{"tokenizer": "word", "encoder_arch": "quartznet", "encoder_activation": "relu", "decoder_width": 192, "decoder_activation": "swiglu", "decoder_parallel_block": true}
Rows from block 7 of the audio encoder, named by matrix and row number. Rows with one number belong to one channel. Each number is 128 + 24 x the weight over the matrix's rms, rounded and kept within 0 to 255. All counts start at 0. Numbers have three digits each.
# convs1: first pointwise conv (encoder.blocks.7.convs.1.weight, 288x288x1), inputs 232-287
# convs3: second pointwise conv (encoder.blocks.7.convs.3.weight, 288x288x1, transposed), outputs 232-287
convs1.66:140140110122134102120110148106160133107132142131125135102103134137117127035122168104115152116108116111123088142091135136128133141126147094136195114102154109124083149090
convs3.66:111126148118136111158185129089120153118130165171114153149115113112103148137143123105117125133161103096105151127141167147135123149153113158112113172147153135150131186193
convs1.67:129124135095158112124124077160117102147111101087126120169090167098134126066107156137119098141153140133146122072161100104107127123163112122142122103140109116152148143144
convs3.67:107108106135105093143118143114137108170075104152111167154088103128141124094119149107127119152175142163127133129168137155107132117128086122113075101141116099124142178113
convs1.68:129125157135134123156134109101115133099112123118135122174146126151140126178113148122104111158125134141141118142084118148108146141163138133136054112121135135124157144111
convs3.68:143134157105117148144130124140122072116100108134098144129139117116133096140127106104122134129126099125120120085088104135100122102060136140118161091154090118068067118080
convs1.69:134127117115169147161135134091129164116151140125110121160107137137140116124148140126119121143142149126142117146160121122141115151131122145140142113127112120158135147127
convs3.69:131136108110116123103108139108141079119113120135134101126120118145123090110126120106113163134136137158133146128131114115119136114114127128135155132154111098138119128141
convs1.70:165130103148151148122132129134115150111144144102118158125153115146102146092125130123105121116140149149115112118086139122109129144120152107100109105118128108130128172135
convs3.70:129115116146111117108078105138136126132113149155149149094132121136114129097129106157136143106103137154119101119131105157110126106105112117107188115109145108140108113117
convs1.71:134130124143132138112131149112122121106156125084147126171102145137147122079150097119126129110149143166155151163133160090158108112154146169128103147149112101125098150148
convs3.71:125095115115146146112102132116114124117133113117134114111085074145152145133144091114129134087146143148153088119130115101102106136152110123149139118124123133133167099142
convs1.72:153161091085139117174157092139151150123162113170157125104150187112128100129124110074164119153138094120115154165099113128111120115140123113132080170125139143144213136130
convs3.72:106110113155119155145178127097116128119183111147156101148125128103104104143138128081085156119148110113150121168159130113189115117140134124135084119139111169112149127135
convs1.73:141133137109135137127126131140119124129091120136157117098109152114110102149140085120107125138119094135117102140164087118150118135131146119102100127130136125127100135137
convs3.73:124125123112143113120101108181134162100135136129136115119118090111101141157125114141127121140146118148098107085115164163138171124169129137089125120118165145148113169115
convs1.74:159108113092124133162065109136135153118145107173144102154109141164133155126159140125139143097152107128128090145111078105101146132117151140132152129141130139103105146156
convs3.74:111134136137119111105132116116105120099134114101121191150099144129066148192124109132152115140117113142140146118107134104102112141113128107145133107119113157094113149085
convs1.75:137121120114119145144119136127150110146131163133139133166132104120130139166154113159083143114121141158138163137123127122143144169122109182158151127135117155106113108192
convs3.75:162109105158144153123138146152131103155093120099146195118141130098084095153138148115162131086110152114120136152130155135110123139189133129175142115104131138073130122072
convs1.76:122088064119130137114161085134120206123136089038142111140156134173140128125144082161137095121100133107106120161147096131105124136126146111161110142138111108110133140061
convs3.76:153149129114114136075115091110131148141106108128082168152116108130110094145073117121168096101159160116115112124125086151088140141053093136108114136104096114137082104082
convs1.77:112100121143148144119127121141132139131124147128149131142182107107101068121128140136176128117126103167140127138097108089134141136143114091142180133165124138109136111152
convs3.77:124122140113126134140123109139157153145115070108088150154144124116099127138129131160162138110107109089158143140128133137148137140124146146096165116146117158167088143071
convs1.78:157131164129127170166126136149148130115141137131115160116140146111110163154148129133107100105131078163127150096165163143165110106138112106138221124117098122103119134126
convs3.78:120123120124143120120113151140096136122168094099082116172087150153126167131161093160101125102112141121135143170114116145116159139123164062098110118130161098105171148114
convs1.79:163099133081104130131131132139122162121140132093136136149133112108140136138107065118126135115128105132118145140109138134109111106122125129121120114098139132145148101110
convs3.79:156158102130089133116104117139098142123119090147106124154123075119084146146143142142119124075122112106142102094129107137125129155170104112119152117102148124127116128089
convs1.80:120160141115090143130136143169075121126134104138085131120145156107135109096132136154193167175134139110160116156196104146098134151101164153182132145136101105110060098103
convs3.80:126130147132130114161074143131102067073118144130127093033144062158142143131173173192121181171153172132135138112201043141067049130096077081100120118093148099130164139096
convs1.81:130134129136130126131114101134117112117123149175095158135103103113124157116125098080114123135131117119124091122055147156144136118145127170144129124126129136082118109122
convs3.81:159134123120116139133159095150120102124132161147135154133154151175111152122171136104094155120150149168082127187157083153093140152149135144119077167092132113117184118174
convs1.82:139160109143144134112108134123147102108114112095115132085155131164139146165136150169119141126132102132121140143132103144065135156143118166129137123140132114132126126118
convs3.82:103121132110153149122142130124137074139156126142139086150113088118154113119146115152112114144129091109127112074131130143128145150137146125161103118136131134110120117139
convs1.83:074115054127133139093090126135096120142123119125133124103131132105120136126161171104144114134088120137129119106128132147107072137155126160157086142143086148096120093118
convs3.83:109129092162133081125105130139159139125154089155137112146126110166084093100108130157145103162106101149088128094099131116157115118098135111133184082127110147140111155071
convs1.84:110162107165130134139159145118134133113112117175108157041103096105107219171123172117200118150116158153131140157130142157125155115130128149182056133097131143135074171151
convs3.84:128119111083114138147117103107083071174113153134123182094131123162131151131166098167143134141172141151148146104163130126115095167144162101117083122098125099125145137145
convs1.85:151099153112117134117125163108157115150095112134187088127138118146098110139113128159107153121134123085121099122111152128184135105121136159106096117094114111125139156130
convs3.85:117158100158114100108148128138134103162103160142150114155094114132123113112118175131143155130139097100103135114118098172116118149183124136142096132101146125114144131108
convs1.86:125165145153140135128126128122151092137133108087113124131162131127124141124096118154146130067138085135106131129178095124134145166133103106116087118104143080163161144151
convs3.86:106139131128123134144140123122081153101181139095128141117111147096133134092132119112104104135139141136124164148149178156133133137165131113126064118124160151138181138181
convs1.87:145155174131127152166148140138066087107103095138130151130151103158107173206095109116075094157074108083145122069092146153108124183116115161104052135148107116050116163160
convs3.87:148133105154137121156080125120103180130114151130139112099080147131109143132160104150181162095129149210155134110138143154152078156164153098126085144107179077152204147149
convs1.88:114158123102094117156069135082161127133212145153165096181106153125110121144145123138117144132124109153144120137071161154111126144112165124141136152103109105074120104083
convs3.88:127174161093132151165115114171157156132057108096133102107155157106140109140115177104139112127111131118168125091105103150151144137140124144135105065167120116127113106102
convs1.89:061212082079103087175051088130155131148228097089155133120124188118143143150114097161128156156110125115104076131065169191135141147060167086146146111136108117162088160091
convs3.89:116135086176134171104203150149113113132186079116050142212116137153156127130058060188091098112111120151138134168190135076155159057095163091092166177142111147133099106139
convs1.90:159166135134122118174110133113135139118144141159136132114117114111133150134150146100146136139129126141099106147062130107118105134149144136129197150076125097088155124119
convs3.90:145101109133128132151134166135119121125113125149124174135101118170110136123110122107121116107128144129183111120115085128097114152143137089123112133107108108089148138095
convs1.91:146128146140131148161108122133146117126132118174106155093089114124117140127154141113107103138129125199154101128149108143131129160117108167109209131108173113103114157126
convs3.91:134132147113113117124095142099126185161147099145106093093148122079103098161127097173118073116116102119070111113145117142150142131056108179147141123168108131127088094108
convs1.92:110137164128129117123135128155110105131133109114147134136163119121144117144124149120144157142125108164135166106143152112175108132130123123126134132127132112142114134154
convs3.92:134133100106117129101139125104097132096148128128091128190156119134136145152138122177139097097134089102170112123132118101145119130095168102098167120134129144155103151088
convs1.93:135129076150148156110133092129122135143120127119102123065159129095100108116115157146139148135126124124105115125140126148124131151144124123134224132114126136101106113118
convs3.93:162118154127127120128133160134089132142132143142090165131169146134144120159153137139155097133123132119088125105129154148140122168134150085094083155140122124127069157151
convs1.94:159159104153109119138126111156133179123112106160132155129139096123132195131114114091136105202137133170126090141115162154159124145156153140159135147097124149114041140131
convs3.94:123121101122086124161139109138117110179132119042098160133134113155115173144163095142144149101136147155118146124156156177061129140082128169094118137139117076154124145118
convs1.95:141164142129115144129139085116128130138140122147112170135130137118134106110114094137130123138126107114115102151142117130130137142114143107138105120154154116168153141059
convs3.95:136135130124144141133111143098128155154150109116127122136158127151136130148102154157154096115131160138122139101105082118121110171135126100129119130111151084129123127116
convs1.96:102133131116105123141102091164124142131139107163102135122157136143146112150122108113135113111110147124127177148123115110084120100091083135095124144088141132110185131082
convs3.96:147080161116118116172156138105119117112142144118078127131079131109147146146142129094102139112157155098114142141124133066145103134126121151114035192108121166113171134115
convs1.97:137121133145124144118120131112120091128134129095129124108105129115135105101102132112123078130132111143128119135137114132119141139161129126091141086128146135124080126120
convs3.97:126120119117116092149141125123116135151121123126135128081140179121144141124102099132141141150109154107134138109132124102133087142153126118128103120125134131144106148131
convs1.98:102109177135124120124122158161106130107111132153120122142106109145127148121124097145122137106119120113142150130153121092112141101110123090137175156143153156128080109098
convs3.98:102113118106110134077095115108125135166169097117123120125101118147088116123135109073096124111154168091129085133109095116108120115103104134153154113088101110116122120097
convs1.99:166127111137127101160120146147114124129160139112141113116062124160109139113138118134089136120112130123117126141125161111105126100132117170128077126099128124110131136109
convs3.99:112113153110125117156124149102103118110146137123102134125133126139148097103094111105090102142120118110174113140131131095151098158130120101100140127135136141124121158166
convs1.100:129121122099160110132153115121129137118148114133103158136138135138172163115127123145126147091141130117097091124133131123095120119104086143153146144162121105140105143102
convs3.100:136130123123111112123143136126119155115138146114124147139124127119155135150105144142109130133124115115121123158119129119132101115128141140159133131134135121138142134098
convs1.101:156082144118115115120112177151079161121137127120113124142111134156148134129137116150126104127139132132156122120141128117149145085143180132125172150137112107148144128169
convs3.101:144107128130104127118154128107121155121136112120088126079131115120135144095133100147146134139105143132131128136156121143133131115138132115083106111113144112136110179142
convs1.102:159136149134143094154134134139128076130119139104090133096092107139099147123108147099114112113124124115155084104094105117123135117137125121095098094081141113128120123087
convs3.102:129146139138131147101135141097095139141146151123136101113134125110123152104140096122136130132116131149136099122159142177123135154139119121112169156150161120144102127153
convs1.103:090104137111113134159134120143106105133111116097104108082164131138118117126121179129148138135113080143128113144169154165178140094126132107140135126101112136119156123156
convs3.103:095143123107163118160132120103138154106125095142130133179131098118114110138117120151137114122112097091098128177102130131134129105133180144119157137188147151154124167132
convs1.104:111117133160123122128118097153135140144128131178111137072119111129120178137147122145094120101144120173090113129136161136110142121150135120104114107120114129142145128131
convs3.104:148112157120095125089123185115123117129129115126129124099092138154109124101133084124117096103130125123103140121108129161107111114100140119125130132150161137143117148114
convs1.105:160143136141124121134132140135139143154120127100098122142140103106125137091159103147139151140118100140153139123136133135141167125128150128144098118113165135134133116184
convs3.105:133145146142125087119135116150133158150105145152109166088146114119124122140129147150134147166111132149128164133106125136124142167144151108137100122128122095117130120148
convs1.106:110102127141091109116141153097127139164142114090158139126121115153143109086111114153139106148104104122125096100062148141098157112119133139122169131142124122123124075135
convs3.106:103131109129142092119150119122164173096086147127131117150067130101096128101110097108148120156210127147128143168119150099102167117128147109105111135118113171129111164185
convs1.107:117106080144097124121142133133125115137141147107119104178141140136153077130127092110142161119141124119124134141135142128128111139122102124118149138171156103140133155125
convs3.107:113111146151148111140095155140146156101131138108137151099117128105122147128136145117109141119119129124124147158109138152127128110187142118159153117096134115126163160094
convs1.108:105135120123137109149134140114136113119127117181123082121163131093128084081168147143136127151137135109105081172097109140133111108130110127115113125141142148141126112108
convs3.108:135116148132113129125115134149162098142143112103133120140155111140109148110122077096107102130113141172094122106130084127137123115112148108140122142117124094120138127093
convs1.109:114133145157103158118138165156114103111113144101124122163109113161163132134152147081132142086124145136094139135124099131126078155155114116070100120119132174124155176131
convs3.109:193124136133099110145088090110141116094143126148159158146131118120148154155091110110118133135095125123097126114121088123112162147140128086119124111103104141116107156132
convs1.110:139118179139085128116116163097102101167150151075195130102099172132122132156121103104075140136144085087175106103030154112101101141054133119117050123150138108082177088072
convs3.110:117161130045130169090113034126190093148074124081096092101122053117188108121085131150061176130104143128168112147117082094057176113063094185113204082118056094095069122133
convs1.111:140130130112093131158153146152111136123137142114113118132158113133122137170119099109127126105126145164109118126150094143124137130121120121104060123153146127144126122130
convs3.111:083125133146123146120145168150118122101126117149079127120134104151135134120128130130148130116133146152116136152134101106122139111142130109132192121113114138123129110126
convs1.112:141129100137179151136102085133082106143142112177083094089074170154140097120142120162133116159112118227099151127189136133118119096169140105132170147101126132081171105095
convs3.112:163176093101116218157176103109155161096119129142140150104156139066118120109082157198122101103047032055176096135098160096132125149117097124104148126160110154100139070198
convs1.113:101191137119114109122119127124131121115130122123106109118138106092134106131154139097135129149149140120126138140153164137144115140076129144124113141130154129134153141136
convs3.113:098150154090095155110149143131139134127116157133149134157174106087120091120131128132104149109127121149151112165141129149121141144157114148182118097163110112109155139123
convs1.114:104154148139145160140158145122141133151114122109090118133182121120110140144183107136156122104114138144140122148159120106086109139133136103095148109120128121127150120100
convs3.114:174103096124102137118133093112128137125156114122140092134128123144110095098147106145121154093096184161128132120146126126091110164135116088158118140121107084135133109084
convs1.115:110126105114134103132133103128138135127118121184160141142057138121126131137127120175124103147127124110112073109112131112124106125155152135121099124131136148127163135142
convs3.115:134121127144120125094107097115108122118140100110169164131186117124092125119138114096166116154142106174095142124100138114125114090087137091134130107114140125145140143078
convs1.116:125114121104113119106126121106104152131127120100137164108160135141098138140128123111150178119129091119148132086068126083142139160127153143106087116170116147154181134119
convs3.116:125129141140130116128136147111138150132125138111158126101146157120120124100141154115165112110185121113099169160136161182136087118126147153155120139134157127156139079148
convs1.117:139142103139132129131118124125106133141136118123131123127098153115130070124130130152137129104133164099149137126092131128117139143112151132167192145149125094107110090097
convs3.117:137103170123156169146131119121132132134107136100120122136171112201168110142127166182082138139161136126114118139117138120134133111099130152109088150105117148104156121110
convs1.118:125122119114158137108118146125141130124124124115136106123126120126149111135082110125117127113125089122126148136111158122115119124126172131140113157125139123143125135151
convs3.118:134146160124110115141112136105122145126117154105158128100142124122111104131112136108118117129150119147121118103144099155101123118162132169144107148106121106106145107102
convs1.119:100125154117121121115131087121135110169141119112125101086035157165091094110145150186130140147097154097129084124165090110089089105165102146115112115158126148091193131083
convs3.119:116179112149158113201154173155150106162159172212178020066186124097125121101140178136085167148139122118113139114154159133174135098105134155119136132130097125121143129159
convs1.120:138125145136151136126117138119093130139120126137117103114141121120078075107132122112119149129123111135117137136122102139089125135152141133151174140082140146144079125118
convs3.120:130135122088166130119166121129116130123119157147136117140157152144153128135127123126121122140116134114082142121124152130125124140117129147124132100139122122121133148140
convs1.121:148110124124117129122151148107149102102096134130137118100135118108089123107144143081103132155117133116109110180104124132107115144128129121113124154103150169171121116104
convs3.121:141141137136104133134114111146125147096116139127123156161133130117140105105113125093102132153122121119115149144167125162116159151177148120119138095132131131162122179161
convs1.122:135090104107090129121085124152077111120177113113135162127145134127161167128147079111108092116131162149100130141134140124161093170154112120087103096142129100128147111115
convs3.122:103155149106154130137124129176140122133127123125139099103124129099130106103104123129124142143160158110129115104070105125139167122116112159136159116124120143117081110123
convs1.123:132107158103131142110133124154130134132182129150097136132103131122136101118122134135136131115131092143106138073130145104111116087115123129120130162203127093174091076099
convs3.123:141135146144145112140090143194181111107116158157156125089128136123136134116113173112140128114163137123118105130124133092146138103138133148165126128164114120074093152183
convs1.124:077120127104201144107137128198131124107078127170134081116088138156139105101106080112112137167154151125117127130131128102111140118147153116116142171115118148122061107109
convs3.124:109122143125138126137128099168139120156132086135184050084109135124184148151133158136124110115077126126139139106104132175118172121113125116109195093136117173124138146144
convs1.125:148120176142140138147085108097086149132085117071128114164127081116164154137081184172146130110175120127150165138180155097158127131140149145141088130072100141157140065175
convs3.125:129129164178141120166149195111102139135066115116129170165133150129123109169086150129173147083161111161104133136102106122106096131120098142089119119147147115142068147122
convs1.126:100131138123113120126128115132156116136117133190097124167072125082118130135148147130160104139135167122089082145204084128090133115105169125105185153139094129124123163086
convs3.126:110129133142088153093154113139146085135139116156114121136098132126094108129152136123112118128099088123115152116162133107107109104107105115130153111097104106125123059137
convs1.127:137110100148117137101140121123104142132142149136125156156149132123135156122123113125068124070142136176122117129115149127095093134175099133084207137140142110087110129141
convs3.127:109118100153112139085105096144140137126139131161129104129141110118107121112138161102111133145107103130147126060112146108130151151059098128104118133154088149142111133097
convs1.128:124141134148143112125138149148081123121126130122135156133122136131147131138169101144127127144135123105143124133087132112113121104117096139126116106117137119122135084144
convs3.128:118137110116132107142145098115130096130130132119121139108136125135124116148136145113121130130138135088122125133149117119118138160143175096134103118121117128135138118129
convs1.129:140130134113097128130106141113096160116142148124122109099093135115118074070094157121145113130114155087083086107047116134126094147146142082136101105132127114091134129113
convs3.129:138153169126123151120154162130125137159124150151153113134175110161134173108144170107090140100183134130061108133139137131144104124181153141147108162119116113167199158155
convs1.130:132129161128116116132165090112113146138129152124126125083140160163155109148133170145127118188118127146119112100156118150109100149180144152176125135148122164076153068131
convs3.130:127144131117144117152092153135107084162142136147143075084139100105150163130163146142075155136099145148131132133158162167095131123065122143113161154124111146098173135167
convs1.131:132155172149099105113143117097085064134122148120138089112163175126050123143081146163112126145151104130100110122062208236120171188120153142216024169130099097087227057036
convs3.131:078175107166117097081113045138136097101141118138082184098115068009108166122204156192057230107105117103179132144159196065080236112189162170122193089106145139119042121072
convs1.132:109113109127123115151095111116126142130132128169129124134118083149127143130093138132086102111119141146122134133153122176178159166137151122123175148147150091128067102172
convs3.132:104119172129085104170159102117141138108130142116115143128136150131150135163118132113141103141113149109151095135157145122143080148107127131148081153163134136149134129172
convs1.133:100079106146119097103151146123119123134143129064215134133091125116164148143144129142133083122134111083140114138185133117090133127134131125136059164170090120111124114168
convs3.133:134150168105125112144113150105147153160117167177127099069133133132148133099116147131134105148146137106132134112155105134174102147145169100136092170130162109145147133139
convs1.134:128095110139110153107134101147154124148115110093147128140126138123140112123134096126142119096155139158122133138172116141119136141108132052118152104146115123124120123116
convs3.134:108125159157130104184162173144151136121127146127145151108120137152129148144141119130117166126158141112131143127141103147165098105167143110114137155122162103140154140136
convs1.135:134110159118110123152126101147107138157086127130129144140102107160151146134107161165108098090150115102130070094135136099114091108122142125179093123149128110105186106130
convs3.135:134097157126151130125122116147131135103109105123071105150121142121141147128150098129143119125142092139115161124124126087160126126138132103127133149158105126151153145171
convs1.136:117181135087090134151132114137087109122160128081136110102158118157120089104139145141134140133127114135139095121121038110114130134120137090123098145126111108142116146126
convs3.136:106154133121137173137156162165075154122150135130095161097124130126168147145145129150137100130110113141118107117108178154145132112107107118123179120128161155150139160116
convs1.137:149096136125194119124168105135116161142154138085106078086112171124144098121141207169183112180129113137125126077097132123113100104181115136172124184108123104150175144161
convs3.137:126147126139109152136122090120165119104109173137142032111139109145182159123158140087068142111116136164124117144117146137121136119115104160173124112109120152124163127158
convs1.138:127147147108120158103121115133152149120107124110132111155133131145095170149130133123127130121113124132131125144112102131095127115094136102114073106130155107163186120148
convs3.138:133130142141111123150128140111127153129111128183125096117107130138116140125116117100172142120102103130128120136099101158116098136125161171102166137144135149132109163122
convs1.139:123114095093112109148121155160102143096111156116083137152124136158143149133111114123124147154123107080134133136092139141135116109167142172136170103103134103116167152112
convs3.139:134134112127127143146148074096116138135155181095121153135133130137167145102138084169106143160158138108129115095128115130114105163083136159109110141099135122128160127149
convs1.140:144127147147105098121137126140154119151159179144169105095134112142101098084132113099120118112136128093095065131112111133074136101145120174134069124124112107109069173124
convs3.140:107146139081159124152110158084122071139140145171134140123134101152151168126135182173174099141187171126138123114115141169110069138119132136137121126111126087079132167115
convs1.141:105132117127128127130142119141108108114133130101131128116117110141142137141158151134159134124127135129133115117131141126131151156146152102099073136222137105089157144096
convs3.141:129099126150092122156104158120134136127161113103128101089153167131151122120165146123143153121088113158104152117106118167122124113140149103132119123117134110138134164118
convs1.142:117130142148153137135133121112131140128110123056160142154096130164138149090106127170164130116126113130137152148171135132121123138164125149108048136116124130146136141136
convs3.142:137096115127172102066111116116145140132092129136108137156134139116112112153108128145178125111147068075150117112087089123077131123103079140152118115149108124133105105043
convs1.143:120164153145131103124135088118142172136125128132143131109178113135138192158137124160142102115122120128162134135152164102126095129150119171144076118102128136122136095109
convs3.143:122125092112078106123099125122123134092168132098117151154171123140135123117114127108132120126127148151151114140161141126125144130150138137115125115131128138104144123161
convs1.144:113112139124126138116120124126150137143137123093184133147027131131127056110104159147107098111131129087134101155166113121108120142121142134148044112152093122113137128123
convs3.144:127095107172174103149090110104131173112128101107146200094121136113097125131094096160178149107116133125152123099087130132135109098089131127147160107128116109082108116048
convs1.145:135169161096114151129127126134090136160133119109133125122115120116122116116147109131112139115122155132147132124079117148124129118100107154121100124084127123089131083130
convs3.145:134165121126105105100104168156121175089139154117160157129154084170131119115138142134133141109155168122138107136144152113127112083142129123113118124115161120103135094108
convs1.146:115156161129112177150119192170126132101127148157139123153122127147144135109154125108115126098139122141123122149183127155133155143113148159163201123106113113093173204133
convs3.146:137143121151103144188114151171130107107150127133140127127156130186143106081144153142149136097068110142105117168061106141103141108145178073119173159123128150126154140130
convs1.147:101140139125110123113139166112136123137149118120167120197172178160132147121136114100134080142123159145164137138074071139162124126114134088152126129128092104139131119159
convs3.147:190113145159126127061116106100157143128142130127126128147159134171126156098128085121110153090105125150129097158130134147138095151116076119146093139167143130114126142120
convs1.148:129174162137127132123111128124158140130165130140160122098090122125140125072139116094134135137149165121174118148124117111118138125135163099131143113103093136139114103135
convs3.148:157103127153137107122103157156157136130122130130147173108120114170125118121124153139102155089140097127144094106111113114106130092170114088112118098138115124134133112123
convs1.149:076101052124118148125151150129102128118174112129147136090101121127155171146128099139127123122125134161110094148106142128080156158118094139135095134115150134110116119076
convs3.149:149108124158117130155109171108108125130137123130134155081122166157113105145123153156150158097088138134144109147156117113125078149157133122135136151059159107119149086127
convs1.150:130126159123108136147131127120112149155124118130132116095114119135134161158151102168114160120144137125118153095150130107154117138103113132144114122121111143119160086129
convs3.150:145118119153140144160146120122127137126120120147148132108134135092090160152140141146139155123130156153100119119127137121125122154145157132131113129081143147094169160104
convs1.151:114113126103129150175057164166061109092176135122174108103144112107149123127144102125125131112101116137163117158109176175167145139125165122135177147219128117124151127140
convs3.151:117106106117148138108113136148165104188129136121114119100083125111153068117137130117130090096125140152131111042118131114134154116068087145086094098143108154141131122162
convs1.152:106109139116154133158096136112097153163147138134134125102093143126119123117132142161139129124132123134135106147139141126176138136112126141145119145130136108127136132087
convs3.152:112107144161110141124143102134127190146117108137115134115067138119084075120105082103125083088087148176151124097167151110160139125137152120123142133081104105124108113112
convs1.153:102130135127103137132143073155126129099108141128099147169114140148183155105125133130104122146133137164102142152139098140114128140144142111141196098131104123128101142123
convs3.153:140173138091151122113175101129108122136098127122123099132110109119136105107112143098150145165155127114124116110128139101153121120108120149100135109109117144115085123134
convs1.154:114119099126140114144121108134090138118134130093161146081131119139124195111141097125135150127111111138120162118100136103067068114133094140105174133091114093116165119142
convs3.154:129118106106147137141129128127141115118148128121138145102138129103114116132119152115110141084123127095107156131180159128119087084200128111135119147132159129110162094129
convs1.155:111102097109081145131125094128122172146132126149140144158164129146172214142140151149115141112131150140134138141164144132109105127163098108133073133104094134110054130149
convs3.155:157104129123099132139136106121104153098164137144140072112115113114153128101124138126100134141105120132128109115158117143125139167137124090127121142162157139151133118123
convs1.156:127176115071101160119128127140130148138120136143132133144140127121125087156140105122140138132130134109127115128098115076157126111118118087132124130142104130155111142137
convs3.156:129110117117096125116096133117120118134092088131106121152089119142097117116133155123097097109130163091153151150089108130132114148170135148136122131135104130160130154098
convs1.157:094102134108162151123137146141110104109085113153130101154116096099130049107146122092132105153135120149141106116156116125083088142142151155169114110153088148121121125126
convs3.157:106097139149112147150137124126087178122126145097111129094093142131129169140135148128146100117124126114130160121155121097133137121128115114137170135147130179147134192138
convs1.158:112098101141137150134130113130127150122153109117129145156154151180139142126098127131147144140149130151131102127149112123167143148141142128097130135179126145122152144180
convs3.158:145143119141121160111122113106113103091134110133129150090136106092148133103117100131147161096145134102165165134174148135121108135117098149114162100141162156166136123139
convs1.159:129145081132132125136145139129121152086169129124141118142082144119145104083104151106139117119141120156140107159157123125119131153137122117146100163112147137133134149167
convs3.159:130123122122124109116128115124131092108134131127134147144101130133138147115122100115150112132172124116126135141130123106104143130127137113132128133137128091073101151108
convs1.160:120130101112121133133125132102124163131132113083107148145106130125150129132121106152109130155126127097144132141150111116157107089123102095104155136118113116112156129113
convs3.160:107102121136138150141122161157142111116151112137144167130157121132106148144156125112122124114100127174110133147107145115125137108144145109148128114152136128141133088172
convs1.161:128130115107081141106138127111104104130128127107154122125119120148118085190153111113129118133122109147124120140090163141178128126121151117127119115126133125104137131180
convs3.161:130157098111142132171139104135150109161103130165158125134114150107162140104146106099145121123133136106128106122164126139130148168147096157086193139122129138130130100167
convs1.162:114196131142130107120157116097147114185121129157142104088104157144081109108126138208131098103146081137104120096147139124141149156132151122118098146136113140128091076088
convs3.162:116118154123156124116140128143206103136128105139097176199163101061114143074125087202093126085072075085142137171132142157142177033135170112075172121150097072138104153100
convs1.163:130095115140141101133094137134153151116144131138166103119125139139172108095160120122127140112144143153141155115130131155097136142160152134105118113119115143128134141111
convs3.163:137156120130139141151129108166143141120112123117136134118102120112129126129132116132120105141082118114101113125102132142118147111124128119161121144139114120156128091114
convs1.164:153120119126133120111150141105110103130144114131120093145168171160145115117136141124101096093163119085117134103154180157151134133148138136127131139090161104083105151160
convs3.164:135124121154106126112108133085108156106151147118135125122150114123134128116105107105154112141141094132099139108131168111120145157097103138148132124100119126101110145170
convs1.165:090162174126142108123142123126128127132130122124148119089126125124110127143143139118131134164123118150143132109098101102135150165108138107121103151138134127112117139139
convs3.165:125078116128153101133119102146185102089114140124127120130077127141101115114139131102118129084106133134104110146113095096140161133127142135096118116129114103118144117088
convs1.166:122121091130112150138143078122110142158126136132134127119090100129121119137119140109108134124121140095127082092098137122112134111157153133140099137122115163097118140098
convs3.166:150140119136140112093114127117150098123130136129111101155101179146125128142159095090129162135108095134094142158161124148151119112149129123129128132118123151159124115129
convs1.167:147089142168104120102145126137094172114165162069123097139170132145155089157161109137133138111159181119122109128149159160147099111108138108140168095145114136105125132075
convs3.167:091132158119150123114120150155159145150112154175159113015161175129143117129156119166138118095164156102149147124097101126163144134100105089148162150147159114145145143139
convs1.168:131149151152138150130129124126131152119151145127151126112090086134153205137126139132121096174103140171118087131139125172101132131137127125128075129114131116135125131116
convs3.168:146143155141148123157176098148150124099147132146109123195132139108099143123117122190133149123171142132155129147170163092095121152124169150142137126134156139148123184101
convs1.169:140142147133117114131106098098113131156126127174111121111096131131142114125125122146116102147127105148119110128144147127138112074098153113141131111138122120145132121099
convs3.169:136152110110141120146126152131092165149126115143102135154148136126109137121148124162152098114114126143147140135113107125130112154115119113119122069128115141107101119137
convs1.170:163135135129106114119140134109098129132124120118105120173137125118132134127134123132111136137137106150122121124156167124135108115154136137119100125149142124117136128134
convs3.170:136134123181131119131104144116153136122130126139105117139066119152122140133139107104106132116103156171127101121117111098119140128133143120116115114124117137123132127068
convs1.171:094117077117125100123160155112129144129092150099106132136147143136137191147115139133129142130107129144113137116160114142127061140121133121141155127098132125150106097145
convs3.171:128123147135169133137148137120128170150096146151160092095142152147147108130142148132137121153144120131112149126101134106144124116149123115111125149122149107133129086150
convs1.172:140151140128101114140124086122149184151119112143075148106148131149130162123124123123158114141165138108122116136148132122127148121144146107125170143100141109131134142103
convs3.172:145146125179145120111118105112159141118139124135104096141109116120128118109123127120139092089144151114104133094102140125145124148117109153106113128154139129134132111079
convs1.173:152080148147093129104112174171102189112133122153154161117150133088108161169090167129121117121118126115118110131172110135098123155153124168132160135095108098155108135114
convs3.173:093142123134115113145129114151150150144124152107143194134098164115121144130136104086091151119134114167126112135179125148141133176133128166119091100140113090139130102140
convs1.174:121070125121133107107114106114134154108091113088129150128154148115120123128108093118175131141153083165102147151075163137130134108118136128178147116140158094137130100106
convs3.174:114153087115124122142138131103133077109131156109104110117115115132154106193118170118109149108131069111121121164177129117103138147144078169097129149167133103084173101159